From a checkpoint of a small image captioner.
Data: trained on photos with spoken descriptions (Open Images, Localized Narratives), 50862 training examples, 7.2 epochs.
Rows from block 6 of the image encoder of a small image captioner, named by matrix and row number. Rows with one number belong to one channel. Each number is 500 + 40 x the weight over its row's rms, rounded and kept within 0 to 999. All counts start at 0. Numbers have three digits each.
After each channel's rows are labels from the 100 images, of 14976, where the channel reaches its highest value: "strongest on" is what is common among them; "peak at" is the part of the image that holds the peak. Only what is clearly more common there than usual is listed. The data: photos with spoken descriptions (Open Images, Localized Narratives). In brackets: how many of the 100.
# convs0: first 3x3 conv (encoder.blocks.6.convs.0.weight, 240x240x3x3, each kernel summed), inputs 0-119
# convs1: second 3x3 conv (encoder.blocks.6.convs.1.weight, 240x240x3x3, transposed, each kernel summed), outputs 0-119

convs0.130:559465489502495494496490508497490471467448401508501431559515556517498430494490492518500565520577501507528516517494512580509491500491511419471504495529555627593505351474489478508518409456473506492500502540561498504613578503496518552515564545501497502538525469491497522456483556469513497472556615521500498504515508475486510511471490503509517474483497490559510503
convs1.130:528486505431528552498480542417514472504516532500465499496506547482556482617488515514417520479385464477513462528459490566502493530526522518496511560512535577590526531526513488498492488422581491529464546515537503502531442519539535447486507506512473492477511504500531480497527520490513586431472485502482492509387467482509486528475468455491474494581505515504499483
strongest on: text has "sky" (85); text has "trees" (81); text has "grass" (43); text has "plants" (32)
peak at: top left (43); top centre (26)

convs0.153:525533511499546478458399499485380511497429425487500496451513487507525621480479477576503477474528518470500567457466496498530544615509485484527499489548469512511502499488491442488470534472516472500515587480515557491522536497537514470512521421501498548392470539496467490501508487601483580473483525452500580523451524538503501453533478497489421445487501503402501498
convs1.153:490527498440464538438526518498592421517490490500559511498433537540558545475407482436568465466525565441509541541604399483488501497473528509481512449587475491460445466494552498493516458518502527535457560501598539511498401478591485566493472476526492522486484501520483522486549450527481521540470522487534484477541497518492542473540448505558468522496558486410502518
strongest on: text has "table" (49); text has "wall" (45); text has "sitting" (44); text has "chair" (29)
peak at: bottom right (39)

convs0.9:534483376496611505560467496523504471483544402500500517517446539511500362425548496540500502554486480461436487469519508510439486514510491522482497458633517513522503488534514529500480627507503495500538464573493512493473459505458494498494518575478491536432471484472511458495525493542461437495524578469489546492567506516501490521495554486539533540479500492513497520
convs1.9:506572544476543486590552491460496526520515492497482551462531499511540471551533460482553490562466543540483572495491514530520462537506493490510482569454555557571449517492498571450386509502491471487526458549496496511539493502480519497482516480527589440460509459538521476515480464534473499517477503546532544509506532511458483519455546481513517520512484493465601458
strongest on: text has "trees" (66); text has "sky" (55); text has "grass" (33); text has "buildings" (27)
peak at: bottom left (34)

convs0.53:491468523467469516546607508528454529519568501497500490454503495464491546533477495473506560471576515445499446508428487490469510491525500480439500548574426532465508520521500512503477516609506454499554500521514466504505511500511522443507467440515499502454492446491502535489528492450494501454474489460500470491495445505492503628495505491457511506521529498558470527
convs1.53:450466448490521493493541502482521463477507586512500463522488506447480571516493573516484485494496484522476476586530476472493480533510425480450503514535474493473521482493477476547539496533500451466547469555549478487487498510568546443521457511502483518519453438455460523500491617524515428519540504479479478519479511499485472520477456474483551548506407539520417515
strongest on: text has "sky" (59); text has "grass" (25)
peak at: middle left (25)

convs0.108:443458601513524491508481500499520510490533550503500478531487432503501432569534491472508475445466471488495474557470485512488478466472521495522499475483496546545497496506489507500440376513501498500520487622533471506433573509514501481490494461500502510501496508501500516515446529531505458485416535522506504500513394486443500495384502499444551437493501511499495520
convs1.108:459490697490566472477519536451550471477516454496575481494535516494514497602485506561553487485526505560456504565497446543468458470502540494502521542459463558577511476495485504471514472502542469488480487544574469501471465516506479441474434483544518593534503492505466504462552548455549514527513562526523564542434434513492472471479499453514574470547524468466431488
strongest on: text has "trees" (61); text has "standing" (47); text has "holding" (39); text has "man" (33)
peak at: top centre (39)

convs0.122:564438493500563482465429487516523631498518425520500529483563497487528498603473503514500441554517452514522450544508561523520522503481480534489500544460493491468481448554465338498459520502455471498463435502505530521553467500479499465500488501509508511532517523415517535467495500399475480497510518477517564488453347504542500508549472500528503575557500503453473492
convs1.122:455420511486407559486555456462496495470489478460557569518441490597492504524473511527533528481540541511473486509488506547531475591504557501485553557427480510509496497494523484522531546490477523527489524539548531495494487424502511477454505407482491553571562499455531546522523427517433510546558510516520486611483547553477463552453494510514507450455519514472462519
strongest on: text has "people" (60); text has "standing" (49); text has "sitting" (34); text has "group" (28)
peak at: bottom left (59)

convs0.207:530551492499548507521509487487501523504550503528500495638484510491481603392496504596494630524429580494477542506500486518542567487507539482524499539513542502530500595475508492500487558523490455499535487462488500490431411504490508448539491409500490579511465540545513529497566499544528445511512535562500531509491397484486486454540506506485536532499523497568514514
convs1.207:526470522560524509485461438448491443525538470505572535484525485486546439381560504517501520577526499459448455449511481537504534487491460492516494526464447463498518487520488444511497489501507461573485462474500464441479551447502435433504540506518495517598482529504504452576476544496484470553497523444501407559481497468497429478524528490388567509405442545528541409
strongest on: text has "people" (57); text has "standing" (51)
peak at: top centre (27)

convs0.216:485544533497524465488491497505488532489431407500500445456576517503508495474461509528507563455418484505484513468500499576447511529476479455532496490455511586529484570482496505491510511529419502501521403514496440498497467508531477415532524552503490516443501447512493543491454505391557503482564551506506473487451557497518500535501502505533488556447494497475515497
convs1.216:459506525500483468449514497436528545496474486485549544546508464531435549482422507484504518505546507495494522512479464530517468537468441507588505513482368422557502514507519495508482486469476547448467568483491509545490468512496498519501512528494539505515396456464517476502449449551497579454474562460485463541517527522539490549564466470468522566516493468480443523
strongest on: text has "sky" (83); text has "trees" (55); text has "grass" (29); text has "plants" (29)
peak at: top left (100)

convs0.106:480506465500516489507539500494453635492517549494500507459486503523459513423490503529510484554459531479514525496460489514465477593482490530561510453508416537629503592497493520554527459521429474490526485575489322506512464500477458499500515480482500502516477502470516466469395513467489470498487564457500478504448521494474500564494506497489502516518500503512497475
convs1.106:547481487398499528493474619477511380500463470515506527495510501545496578471463571515447478548457489430515484494381567527513474465510574563511484516513460525514496519518480569466522531563512499494579495529526594603559532475482502520518489516482485527550525422501564521485453503500477493482549464422533472483504502518503456509467477483528445516481568609525407500
strongest on: text has "people" (44)
peak at: middle left (41)

convs0.191:486527472488519500477364496509469416518381517499500520519405470500502523522515483502499527521433477480517459461515459479529522474500482537485500484519443456644509511449508437511506417521518477503490519596539422507426526495604478469498540514503483561459466489499535500506590498505461515502469517547500558468515492514496495501742498496532472539466500501417520486
convs1.191:489465463455588510501520532484431564480627480469501562471466490485570587492534530513482496485482531401464587481559515521466499539524493478534439509538447582507493521515559418526504479525501462454453495584529487485478579505582448518585525542524506488500473518509484462524615520563517590494534520541473484487516490538494485475474506520478453524493465475505531556
strongest on: text has "table" (42); text has "wall" (41)
peak at: middle right (33)

convs0.110:476526495506411511516437498472456542477388460500500475536536550466500522540513521575507349501501468534510520432549508481485480456497505465546490555425375473422501549462511508495506485539492497500572495386473486502567528503522506547490506477508500531502531440494510479504506547502494447511432505428502479492515607493483505497515506498507499457492496491565502516
convs1.110:544505471573521527462489472509508541483550476508495520539484442506482484420481482528550529493538451531476495463569452452490529502446467469529495536476520461470520527485509493466458506519597531419482485499533450442524504527555540540500465485440467492475529527534487548395534661496514498508537508494603548423450617488478486520484561516551463511483522496559493520
strongest on: text has "table" (33)
peak at: top right (100)

convs0.102:446432380494506503561457496498545483493496569492507478565554468491489563452496485578511574450582484484496473402408552487539561530472493593488519476585495498494500526502485527497506613536489488500512487444470447526492502513465523493529450498503500475496513521515499510504530517520520474500459502505501526515512470541483497486521481509442551458484500494503515547
convs1.102:516488483516556610522404511482533495527482506536500508520410431521476461464516494541454520469483493512477512502486470542475484534552611433508480530523484531425539457497477491543560532543513494523520485461566490478527459421501542473462530473531480479476584505535437473560550527520532507477458461498477517512503508551531508455504523500537486507510498538540519437
strongest on: text has "man" (34)
peak at: bottom right (33)

convs0.41:561520485482371487528459503495530450518454497497500505462406502496494652410459524491491526493523499454510488539513519470477497456500462504476501516460366428426500506500466480492471646555501535497528517523486464534449477501487548579519433441572491514475498502555498461515525500557483540485468521483504506482490606507506506491590511509498489486484500501429544486
convs1.41:551483509513457541494509522549521492556512442482503469596619495441518491510489491553544554509500466515513491474485496502526533580503500525501513355494401460461516415500573526481450561520478493540516504478497575519484500494496490493462495551594511502528561524540492506525533482543500522514498577377481506496460496517497540522440454536439497485525466511445510473
strongest on: text has "table" (55); text has "sitting" (53); text has "people" (48); text has "wall" (46)
peak at: centre (31)

convs0.124:481417524495572504475408500489476587512534450489501481535493561504516545409493507501498385465537492533552531516453471506415474508488520397407493387529577519605516463490501478500490518515504504503459471472528530502506489500523509504516506450498500488504503521502495573464415491522461459497491493467487572499479429512485508470499494500510478500517493507455512555
convs1.124:485455582569466498518495508490580457533530497453439477553517471500520547449496512493478480495516481428511488497533372543529440491444502481456450494437476412483504505482512474475485530520516501525502528437563468502384534494517482499573467460465513480482476534491523470491557522531500555479556483558540464513546503509541455531544517504568464495530558538490507440
strongest on: text has "man" (30); text has "black" (26)
peak at: bottom left (37); bottom centre (32)

convs0.144:510469507497511501474553500576444410528469485505500572524519481506513482515485503469500506462556459401512485511424461493505442517468500558509500400548411536551495491518509474489498415505512530500482578355539544505635490508586501513510544493508501552494485470503499515549437449493504506505532480557499535480527533501518495546427508498638446531453511500525511534
convs1.144:437486474480517555503521446580517446559572492465496494512452485482509522512483480504511511491456542399484527532507544439457497469509432413506500503474592518490511562494568564557602491497489463497476467558468478508503488532543499563487559465472451473490504547479458495525489456477484518497473420527438515542580522467508463521555468481558373456439444524520537451
strongest on: text has "sky" (80)
peak at: top right (96)

convs0.62:545500491505533493464559508518518543497557504519500548385467513499460402600538480526496451549541477510543485525450540459485461527507432477541488525451522494572510523498480600507484643508505488502454403491474489494496477489473416467462385479500498453540445535473515483506494511502528530517451531574493430500508541495488500582427516507470504549508499494566522472
convs1.62:525497556510424439488481497475467559523403489547524519469429476525567511506495469505479483511530489596491537528575398512547500508484472642555541488503550527485508548435515392558411443510486508481486518506458572484471514446486522499572500484447530518479496495531554546498557477490453499544484385468538502510515581614583496474470531512523523546538496496526427534
strongest on: text has "wearing" (31)
peak at: bottom left (81)

convs0.24:485504436502439493503541500504457481528543452496500462456522501503504525563509513480501494536504566493505447512518454510590525561501514458543500556447507493583507501495484494511483503523543536500466502531518659491538547517498519527497537450500497449482505483483476461502372499503547540492533571457496552492610504498506500444449496500541487480565498507496476519
convs1.24:453545597546483514469562601507497476527509526472494438493548510432484397607451483481407464505495495536500517556488536435388477423550436441489532506560508569515547552536460500503556560506485474456484519511467504501581429536519472513478491517556512416483473466527466494576501464516469505497416505524482486547461536475510489519494496503471517503581512499470423519
strongest on: text has "grass" (28)
peak at: bottom right (42); middle right (37)

convs0.70:564604407500537498533479500524528570541491431524500536527476495508462477433507520479492391394453504502522505489621531495491478535501471490557505515529476443528493495541512498509497535483496518496611455586489526492486523481437494471527635363502489521506465491494515513509409491484511506488513574645496507543474504501502487535523508500494555593533492497461475497
convs1.70:436470524539526459447482528481494484536535496474509514438423506570602399582487508549468460634553456534499515448486427509445492579441482543597523500449439466552537475494428511496502473471503500553479514493508470488538487516549456564520513536439490494501517508517506430543539494559488514568506494466566443513460529476522486431513498482497601519516528484476499500
strongest on: text has "trees" (56); text has "people" (48); text has "buildings" (40); text has "road" (38)
peak at: middle right (43)

convs0.120:582504422517408504442492493500489626501546454515500478487517463460494519441497500480502540498516522488488476506538500474467493408481499511480499553607427456467498554491509476492520516493527519504508385396491483491416487496613488442500593562514500538543502511492500526502554525450543448516440613428500443510525402497480497519491532501455493500502516497553493477
convs1.120:520476573475564525592522467474522581509523466461505583499445517513513507552494478502436452486507428472517496521484514549526463472496453530508503471583513542501526506506518472527470486499491492375472518607501491497499489532559499488472471502536545513500542449537452400494491576472553482516513505473533467477449540480506525460417479502528536489476441510507515507
strongest on: text has "grass" (29)
peak at: bottom right (56); top right (35)

convs0.188:519434510493466504427444506518601488489510494490504487465491463505496579466503511585503493482508608528499487271519523488485591469500547521507500453404554421585508438497505511493494606497525506502477481537495498492470402500443571504512532489499505433448496590503492526505547497592510464498583462444500413490473429513507499480503485500425540456465488505455500544
convs1.188:491525502540471496453477536528567451584470451523535458500502498567453450411499513428536476480522566556497509444509499514511553475524547445549503513495502455549503492505497531527490606475517512502474520507527509526608487479407490492524460500546458493393574484479519501530503537500530482498511509522518452562424496606550500516482548513415502504484481512486473511
strongest on: text has "buildings" (27)
peak at: bottom left (56)

convs0.30:489488496504500532549555500467426456490490516499496567381528634498533525548463509503503459492500524541517473431554504489470538478501487554579483589534559443450514383470495575509502509478467548500424469629508428497531547500469465545495565449508516530503494454488495493486478483508475460498510424493507502508496490477510500442445478496504523491512494503538499503
convs1.30:552505483518459480488493501455496462508530549449485469514535499498475471635519541442550522555511464519458521513465518531451496526449492456519444447428562516650475490499477416517480468540511514586535525450507475487557490568418500544484474490541508490491452537462538488508517543564440472488503514496508484475445526597499510543551461545455521506447572495499461488
strongest on: text has "road" (26)
peak at: top left (90)

convs0.23:428449501499480503503554495502558418465492536518500477510508530498499452563515484490496566498508541524509543565527473438498577500497502460477504458508590483595500581487508498499523527484510500496448485446437500498470488504492439574493470430493500435537521463489504453464410497430492517496524536541500535490492554515526500599468502500501487486579501503463501534
convs1.23:523453488497506428527481521533596545571413559533473446493548493457497496467525526465503483505512580480520491510520478509494462486487471504461486540470509464516427498514486523497567512360564594444537487497504596474484536496468485482466519498559549464514482514417492463524521507469504520498474473521470530614516486512616512485460474526407496488520500520477518432
strongest on: text has "wearing" (40)
peak at: bottom centre (37)

convs0.40:514499572495440501483432489501574447550477476502500504467497513483500537483542501511499476496405491490498496462535496513484532517498510495510503488463483454489515518471496491504455461546480488496503531474497632494473464490502469526500481503508507482472557500518511529486443475466504529508450508474504519494501426502448498473448496493469467463500500500454488572
convs1.40:497585564549496500508624461512561486488473504493507511598481492479521499441523536509509466450619528457486405481579471505500520535534484513439544493477451531504476500532515491502436527459513506469482532484516546522469474456492574471447479537539505518532539468520494494465555500445480494518456496516459559542507514494504475493421470519463551415438478492472522457
strongest on: text has "man" (48); text has "wearing" (39)
peak at: centre (27)

convs0.75:495458481498578484460485507529518590500545484503500512441487504500507423474460515601490465553488471480525507461476470472472506584504482482474484417505522493475491480502478500482495507462487465500441580427510477486538506499540486525492433564512510420450523517495507494506558490514505530504436489678494436509519436450497500417603512500556515501501500512566499521
convs1.75:495512531548490498501437486497491507470400422464474500478491494538463585517504538412498507545542592509497510528551534526512458529525507529512534467518400566446497499596509507455506511435535507590505536520534460472499496439469515447515458515524515497547482459436561590559471463532485516507506542527462459593494518537514439489377532558448481511542454468479509554
strongest on: text has "people" (78); text has "standing" (55); text has "sitting" (47); text has "holding" (40)
peak at: centre (25)

convs0.109:463501497506480511437496500501501530496466544502500480491499504500496545487506465553500473482434624492476469402493490497498494513497497517564506499457657514543502502528506523508504336576507498493526483503513511495492469503499470501500616497504500524465509522494499487521439508563531475507509434565503511511475438488462509458535493501469503534480502513442479406
convs1.109:493508416553508501440512524511539435501477485536508500503529494509464511526444537395450425485494434598489489484476539439510466422446545479423439520533566445618510520477500514472479483562529517453533556535484501571518461504497490452516496409486458516459452533516527476482469547573601557481526529530463440517475498477531488499466540474471513511450402484548450474
strongest on: text has "buildings" (28)
peak at: bottom right (94)

convs0.239:487430508510525497482443496528494523480419397505500497427476505491499443521539470452498521549511495493523531496553449530490532580500501489482495498588489466602487459483505488500481438505568514489472526455516653476497531507475539469500509515506502502409503480531465494459429472464475607499522440537510473486527370476483500427516496500548515486538504501611513576
convs1.239:525458619502537495472533465497529523502518421482526443529543544503507541529552515467457504450488522503503417548506534488459530452518550453510578529545542499513510509481510441476508494531492453505510506543523409492518485458593469552493493470547563477475519475538527515488516511550525474492517539551522554548520477521532488470495591485553458524424542502443476480
strongest on: text has "trees" (60); text has "grass" (51); text has "plants" (25)
peak at: bottom left (72)

convs0.18:540463479524499524488649500489450518484566445497497527478517525508497517454443523522498499478529522489492552461475497481490626554500501559615500529547508463470499442480456511507511577491486510500544431495491541477493496493455496432500585410508489465481495465472493489510411459564519487501495472478500515497502504487524498491513471507623465481528495503602506587
convs1.18:505483521484535488449533521537466491458517491555485492407497476534517579475472520454524542518462522474472480498457499444500528512466540505556496501483539405520503530513446451591456505485405457486542510492486503505530477492464520470543568511448479444530490478520460513418421424516469502487481484545600499542513437560463533492532490482549493441489473460488462541
strongest on: text has "man" (30)
peak at: top left (45); top right (34)

convs0.16:472506380500585496516299500520608510488486546496500496474441565497445538507536489505502467508489520480511524483529496520499525583500506497478503472597530554575497408508500491493465437501530463500422470484508553513541507492515472511496517426499500433499470503479492501488405465531548444503475515530486424541495450502484494471585517498515518493531500492475486527
convs1.16:499431563482567448564534483551478545500517470489544579497456433482490555492590494484509500497495501514482472486468525488521529471491580510508485464554520520409549493522519435491511483500483488505473453525504439475544600475555489502541519504471488461469509493443552508511496460649526547500469512578506410520524446479534452424452501519504511487533523523449538378
strongest on: text has "grass" (47); text has "ground" (32)
peak at: bottom left (62)

convs0.37:469489445500431477561357493500506416508453468516499495567504457511507473421485482515500576518492554520488485479510607502504548556489470530511504562520522522418500422500490453498501452524449523500575527446476536489471464484485496448498457477509500542390492491463487473520570461502486529492469532543497613487487584500477505500587540498500464457468500511485501442
convs1.37:525509425445486541522460516503502429459480505463475488580462515513527514471528510467495543469509477502499640506521529480403517466504482469490533464467468475440532499491425523534494437454449516528486575489522483508427472500468541512522527509487483460476484506463494496490491562507474536488502502584515491502520562487506574514521492520447532521492483479506531488
strongest on: text has "table" (34)
peak at: bottom right (57); bottom centre (25)

convs0.116:513445466497450487451427511503537590517522492498500507540525502492487470417559473515500397527507503544491491609435486475516474532503490438529490478518577472450490518506492470500509457495487485500534533424498472483471500499516502401469487496496500474518513549506504480485473496515491450513408550492495443495507518511488500524480510500520485481499500500450558497
convs1.116:464478499498519492512508468449540560482485525499493555653517444513530420516454499505498493490514488566558527483476459506490474478517545533441514459526434504391486540536456521409473442494499494515483500482585537477499501468509541500490427496499520502502500485539529501476412509460512518494486532543514505496466527466484593482493537486548453529494549532474546495
strongest on: text has "wearing" (38); text has "man" (34); text has "black" (30)
peak at: top centre (43); centre (29)

convs0.132:462444331490520507604497500499506431530540624473502462542473475477495444540505493441501508543509487454511444570529512523610453482505508436482500528672528489554508550500500540504502523512492490501561478469486482505493502500518537532486500415505499413461502425574500455530496495489521454497462446493504527514572480499486501479585488505483583463437498510487500500
convs1.132:506498534510564582516612487469550478506476507534424562568499460498468496579515495520446485496490505468498510541403477499503505524554469538482524530473462393542565472520561518452497485506504482473620409473456465510487584488504530415512489500470537468478527494524504541514434507513515442521542483514559575507519395510453530499486540511558458486502456566500484503
strongest on: text has "grass" (39)
peak at: bottom left (56)

convs0.186:515491520501505503466516498476530465463526421496500508484526433520491484576513509510500410542505486547511560531452479498473512495480538456528490484526497526545503509497510497482511472536521507500476530471473398515542505510516442541506422465501496422575545515485500456487627482467509456480474507469505434508489516516445500472528523500575514451519504493503509542
convs1.186:456436491530474500475519519445559472487462500471497518463500482490512487538568508479485457443498523486511578511548458444504527509511536531484650489500519499505489471467533434600540468654469508528366521500611489488539480415553513497500519500491547495464510526500503531521496504463513558524505518475547492492523502527523487525466488535509421488509497484490517579
strongest on: text has "wearing" (40); text has "woman" (30); text has "man" (30); text has "smiling" (29)
peak at: middle right (37); top right (33)

convs0.34:464460494499470504521500499506544534496503464504500478504530469495468541482488502426501515472480547491492468446529510490534501477523485559523504494513569420529503422513510563493448543509505466495396541527481507505514432512501525504505524487509497533614498491476487521497491500446487499514419564495496524493522433544479505580503495522501599519532500478433512523
convs1.34:502529544488509528555488460517506494531491599501483509526450471475492484592531466528456482488467508513532483488497496436488512401514507465478533426492519502489477462492510480494505593483512540437550544505496525505510500490474538478504500564584486531393523525495475410492514500412524491481496400549487506504529527481498495530493500531557501541468533527494413507
strongest on: text has "text" (34)
peak at: top left (44)

convs0.55:475467508521534490496541489488484424505527453523502503530496523515485531434520504467496377520466510481512566501501500529497480474497509455577495555376535467479500469497514464500523511443533482500504522530528545500527594488593462503499679567505500591464431432519471484525500499532489512491488455535500426500497475467478503515477501509546534455472507494549525520
convs1.55:540532506463493513520569482528529500460648487519502513445463483539504503570465512510512447529425441426498528507484524414493485459484501514493516511456542558547472503479525474477514461449499479461534455469511430474504465542396492531512487528471490569498476509500452492425477462634491442524533476499493475565405461452471469506517577478543481548538561495565458509
strongest on: text has "road" (37)
peak at: bottom right (37); bottom centre (34)

convs0.103:488464578500485471481517493521549491500464459483505503531515502470495398445525495498490577477485495497466483468509518467484515531492504584483502515573471531573500497479497531488501398454494490497488426553496446487488470494494459473516590521497496475486494448514495449522474452532563427490511561604521397487485473487478495514636449512502514415467488494366491488
convs1.103:457494442507488530457513482492455543478549489467521487465400441466525534459519535530500504553508422488464500542697446548430487539478507512509482504564526471456480421511546479496390520487500478422458502526488460494492473465517482445521512560569496500511488516506511494470537438584467475505624584475515517559456476550507502512528534500550572581469505452471577472
strongest on: text has "trees" (71); text has "road" (43); text has "buildings" (41); text has "poles" (26)
peak at: bottom left (32)

convs0.43:572480482476526485470367492498465585448525453503500508501464478500527437445459525486494520492460548475505410326534458500498509463488496512484495499522534464420506523483494479500500539594531502497520498477472459502513500512522501521501492445486501471470536517504492474510552488533498500504604482451500500516492520471455493476637498500501507507507498500593476467
convs1.43:498455487540505527528523518438514497472509491455488500506482496510518480505506566500489544555494518506474462476549576529529540484569477530480560485603420495376518445531496502487487522502513452508468500540472515410437525492470493551535490448498468533520496482534527523527492486487516591506469551538521447500565509506446512432496482562477448561541416446434503506
strongest on: text has "people" (64); text has "buildings" (31)
peak at: bottom right (64); middle right (28)

convs0.201:547466497490462510541417488490536540523498510511500501448507433505491413466463484466500356514502457450496472531544499506492481605494478517493501482544536457510498511534478497500486515503523500502491502477463524493548492499401496508480521438480496418448521584509478511483475490540518509468485444519502481488539404473488497505498463495476466518414499500469498486
convs1.201:512510437520528524493514539520537478518460452486502552460528541608482470462525473550490623559446480523506413564489492498514529529440520517510505452589483452547553503563507456437449431437498573598467466439467494490588550487477455445430494512479559483420525546453568511526445490472540461506515469530539543516546375513570518466491489531541416514523488493489658490
strongest on: text has "people" (56); text has "grass" (45); text has "ground" (33)
peak at: bottom left (54)

convs0.157:490627491498519496515510502522485532496473514502500524461538474498500486510478527567499576411492464489457506558585460534457483407500467436443504528445512504497502588531519481495503524458453496500495460485512472493485479495469498466491571550501500514524498472495511479500531503468499407509442553502500481500481611520512500466565506502513486473500500502489507449
convs1.157:525446487513547461526483531522446525461513480542519495581484533512500517477463456470527466483529523390554494466441577522410458621495475448533521468590518537493476502537485525514443436483476517491522530463448491544511528477494493487457493549542449499503510548535503490556471526489507490525542505487560511508486490487472542521432500487457526482519509411521451539
strongest on: text has "woman" (26)
peak at: centre (28)

convs0.214:518456426502463506508537501480450565508467464477504476485563568490516512373496504440515473526525475486488556460506511459487518469494516500521480483544484517546510552497516460490506538570472491517483508627520532498550555500606481530487541486500503510518524511527488508482485502477495519500505498551500521513520545484500504482411499486459538507518494511509502547
convs1.214:496497614482434522548519551469490528465463524571547514571481470491524470485484495549487461426476480423536481529470492494509588506552465458518538501498524535489557489534549548567449480531541481501507511505482520525525432477456575600512491448500484549474509469470503482509566486488535419466473463481587514475484430474468470458466474495584460531509521468474478540
strongest on: text has "grass" (45); text has "ground" (26)
peak at: bottom centre (40); bottom right (40)

convs0.14:502473547501503495518558492475501487520532502507499491546496574476506403537503500538495511447446459503510493586462472570514514494494502474529500452481459627538499480493505585500482536503536501505445472626475556494476459496373496621494471488500502520622471549493505478498468487558548415507530501530500569489509329507507500495494493500450456513522503499500471514
convs1.14:436566513485504462485540520410518520438496551485478551522501462507493492645553460475560484495496535481433492475529487480541572513421508525528491503460549521573489461448536426466481579536438533504511524523481492551464462480489527489470485510592530462467518542578542499472471463457430439418440455541493508524427510506485465531464484589477532549602519516534518460
strongest on: text has "trees" (61); text has "plants" (29)
peak at: top left (34)

convs0.176:448471460474438491461448500539492618493494471510503497524506476492516511460492488512501472455486610479512454459500463506499633500525513394534500457504574528461491399491523518504519573462492477500424487513483514501498480472433576543500530510503498495484485542486455514506504500443647604492598521494500512496483486534493496407481479491529516496509500498506495457
convs1.176:550467506513483529427474512510501485445572463468479481482483500508483530478412467443487436507517517513483495521541472533493459520541552523528474489546582422632539489501487474459500568437447522471460522510524547471519487462472495511487477534493569525524484451519549539559540526571507561502504511501466410475455479499525486477471453469471497576564479403527544511
strongest on: text has "road" (39); text has "buildings" (31)
peak at: bottom left (98)

convs0.15:476482438501599495537449500485459456496528508492491500452509493511482469552430499393475435505464492472483492463507493504497505494498485460463487473598503497600499593489495510500505420509457499496552427577511430484438562514418468513499545447500492516526617485500502481495484509507506471498460489423500461476505485484466500478514506500495508474513500484453494460
convs1.15:479440521466556452457484500466574518450489484504513506527489483487506482501490473477514443486448509536530539503533477540467447473502533485491548497493463515569513532448524550454486421484542533487412512537479557485489600473481514506516468495489499527561597455521488508486497518462519532491478555505530514494569493523477539498485478491520510493498477437469525519
strongest on: text has "wearing" (39); text has "man" (29); text has "woman" (27)
peak at: centre (33)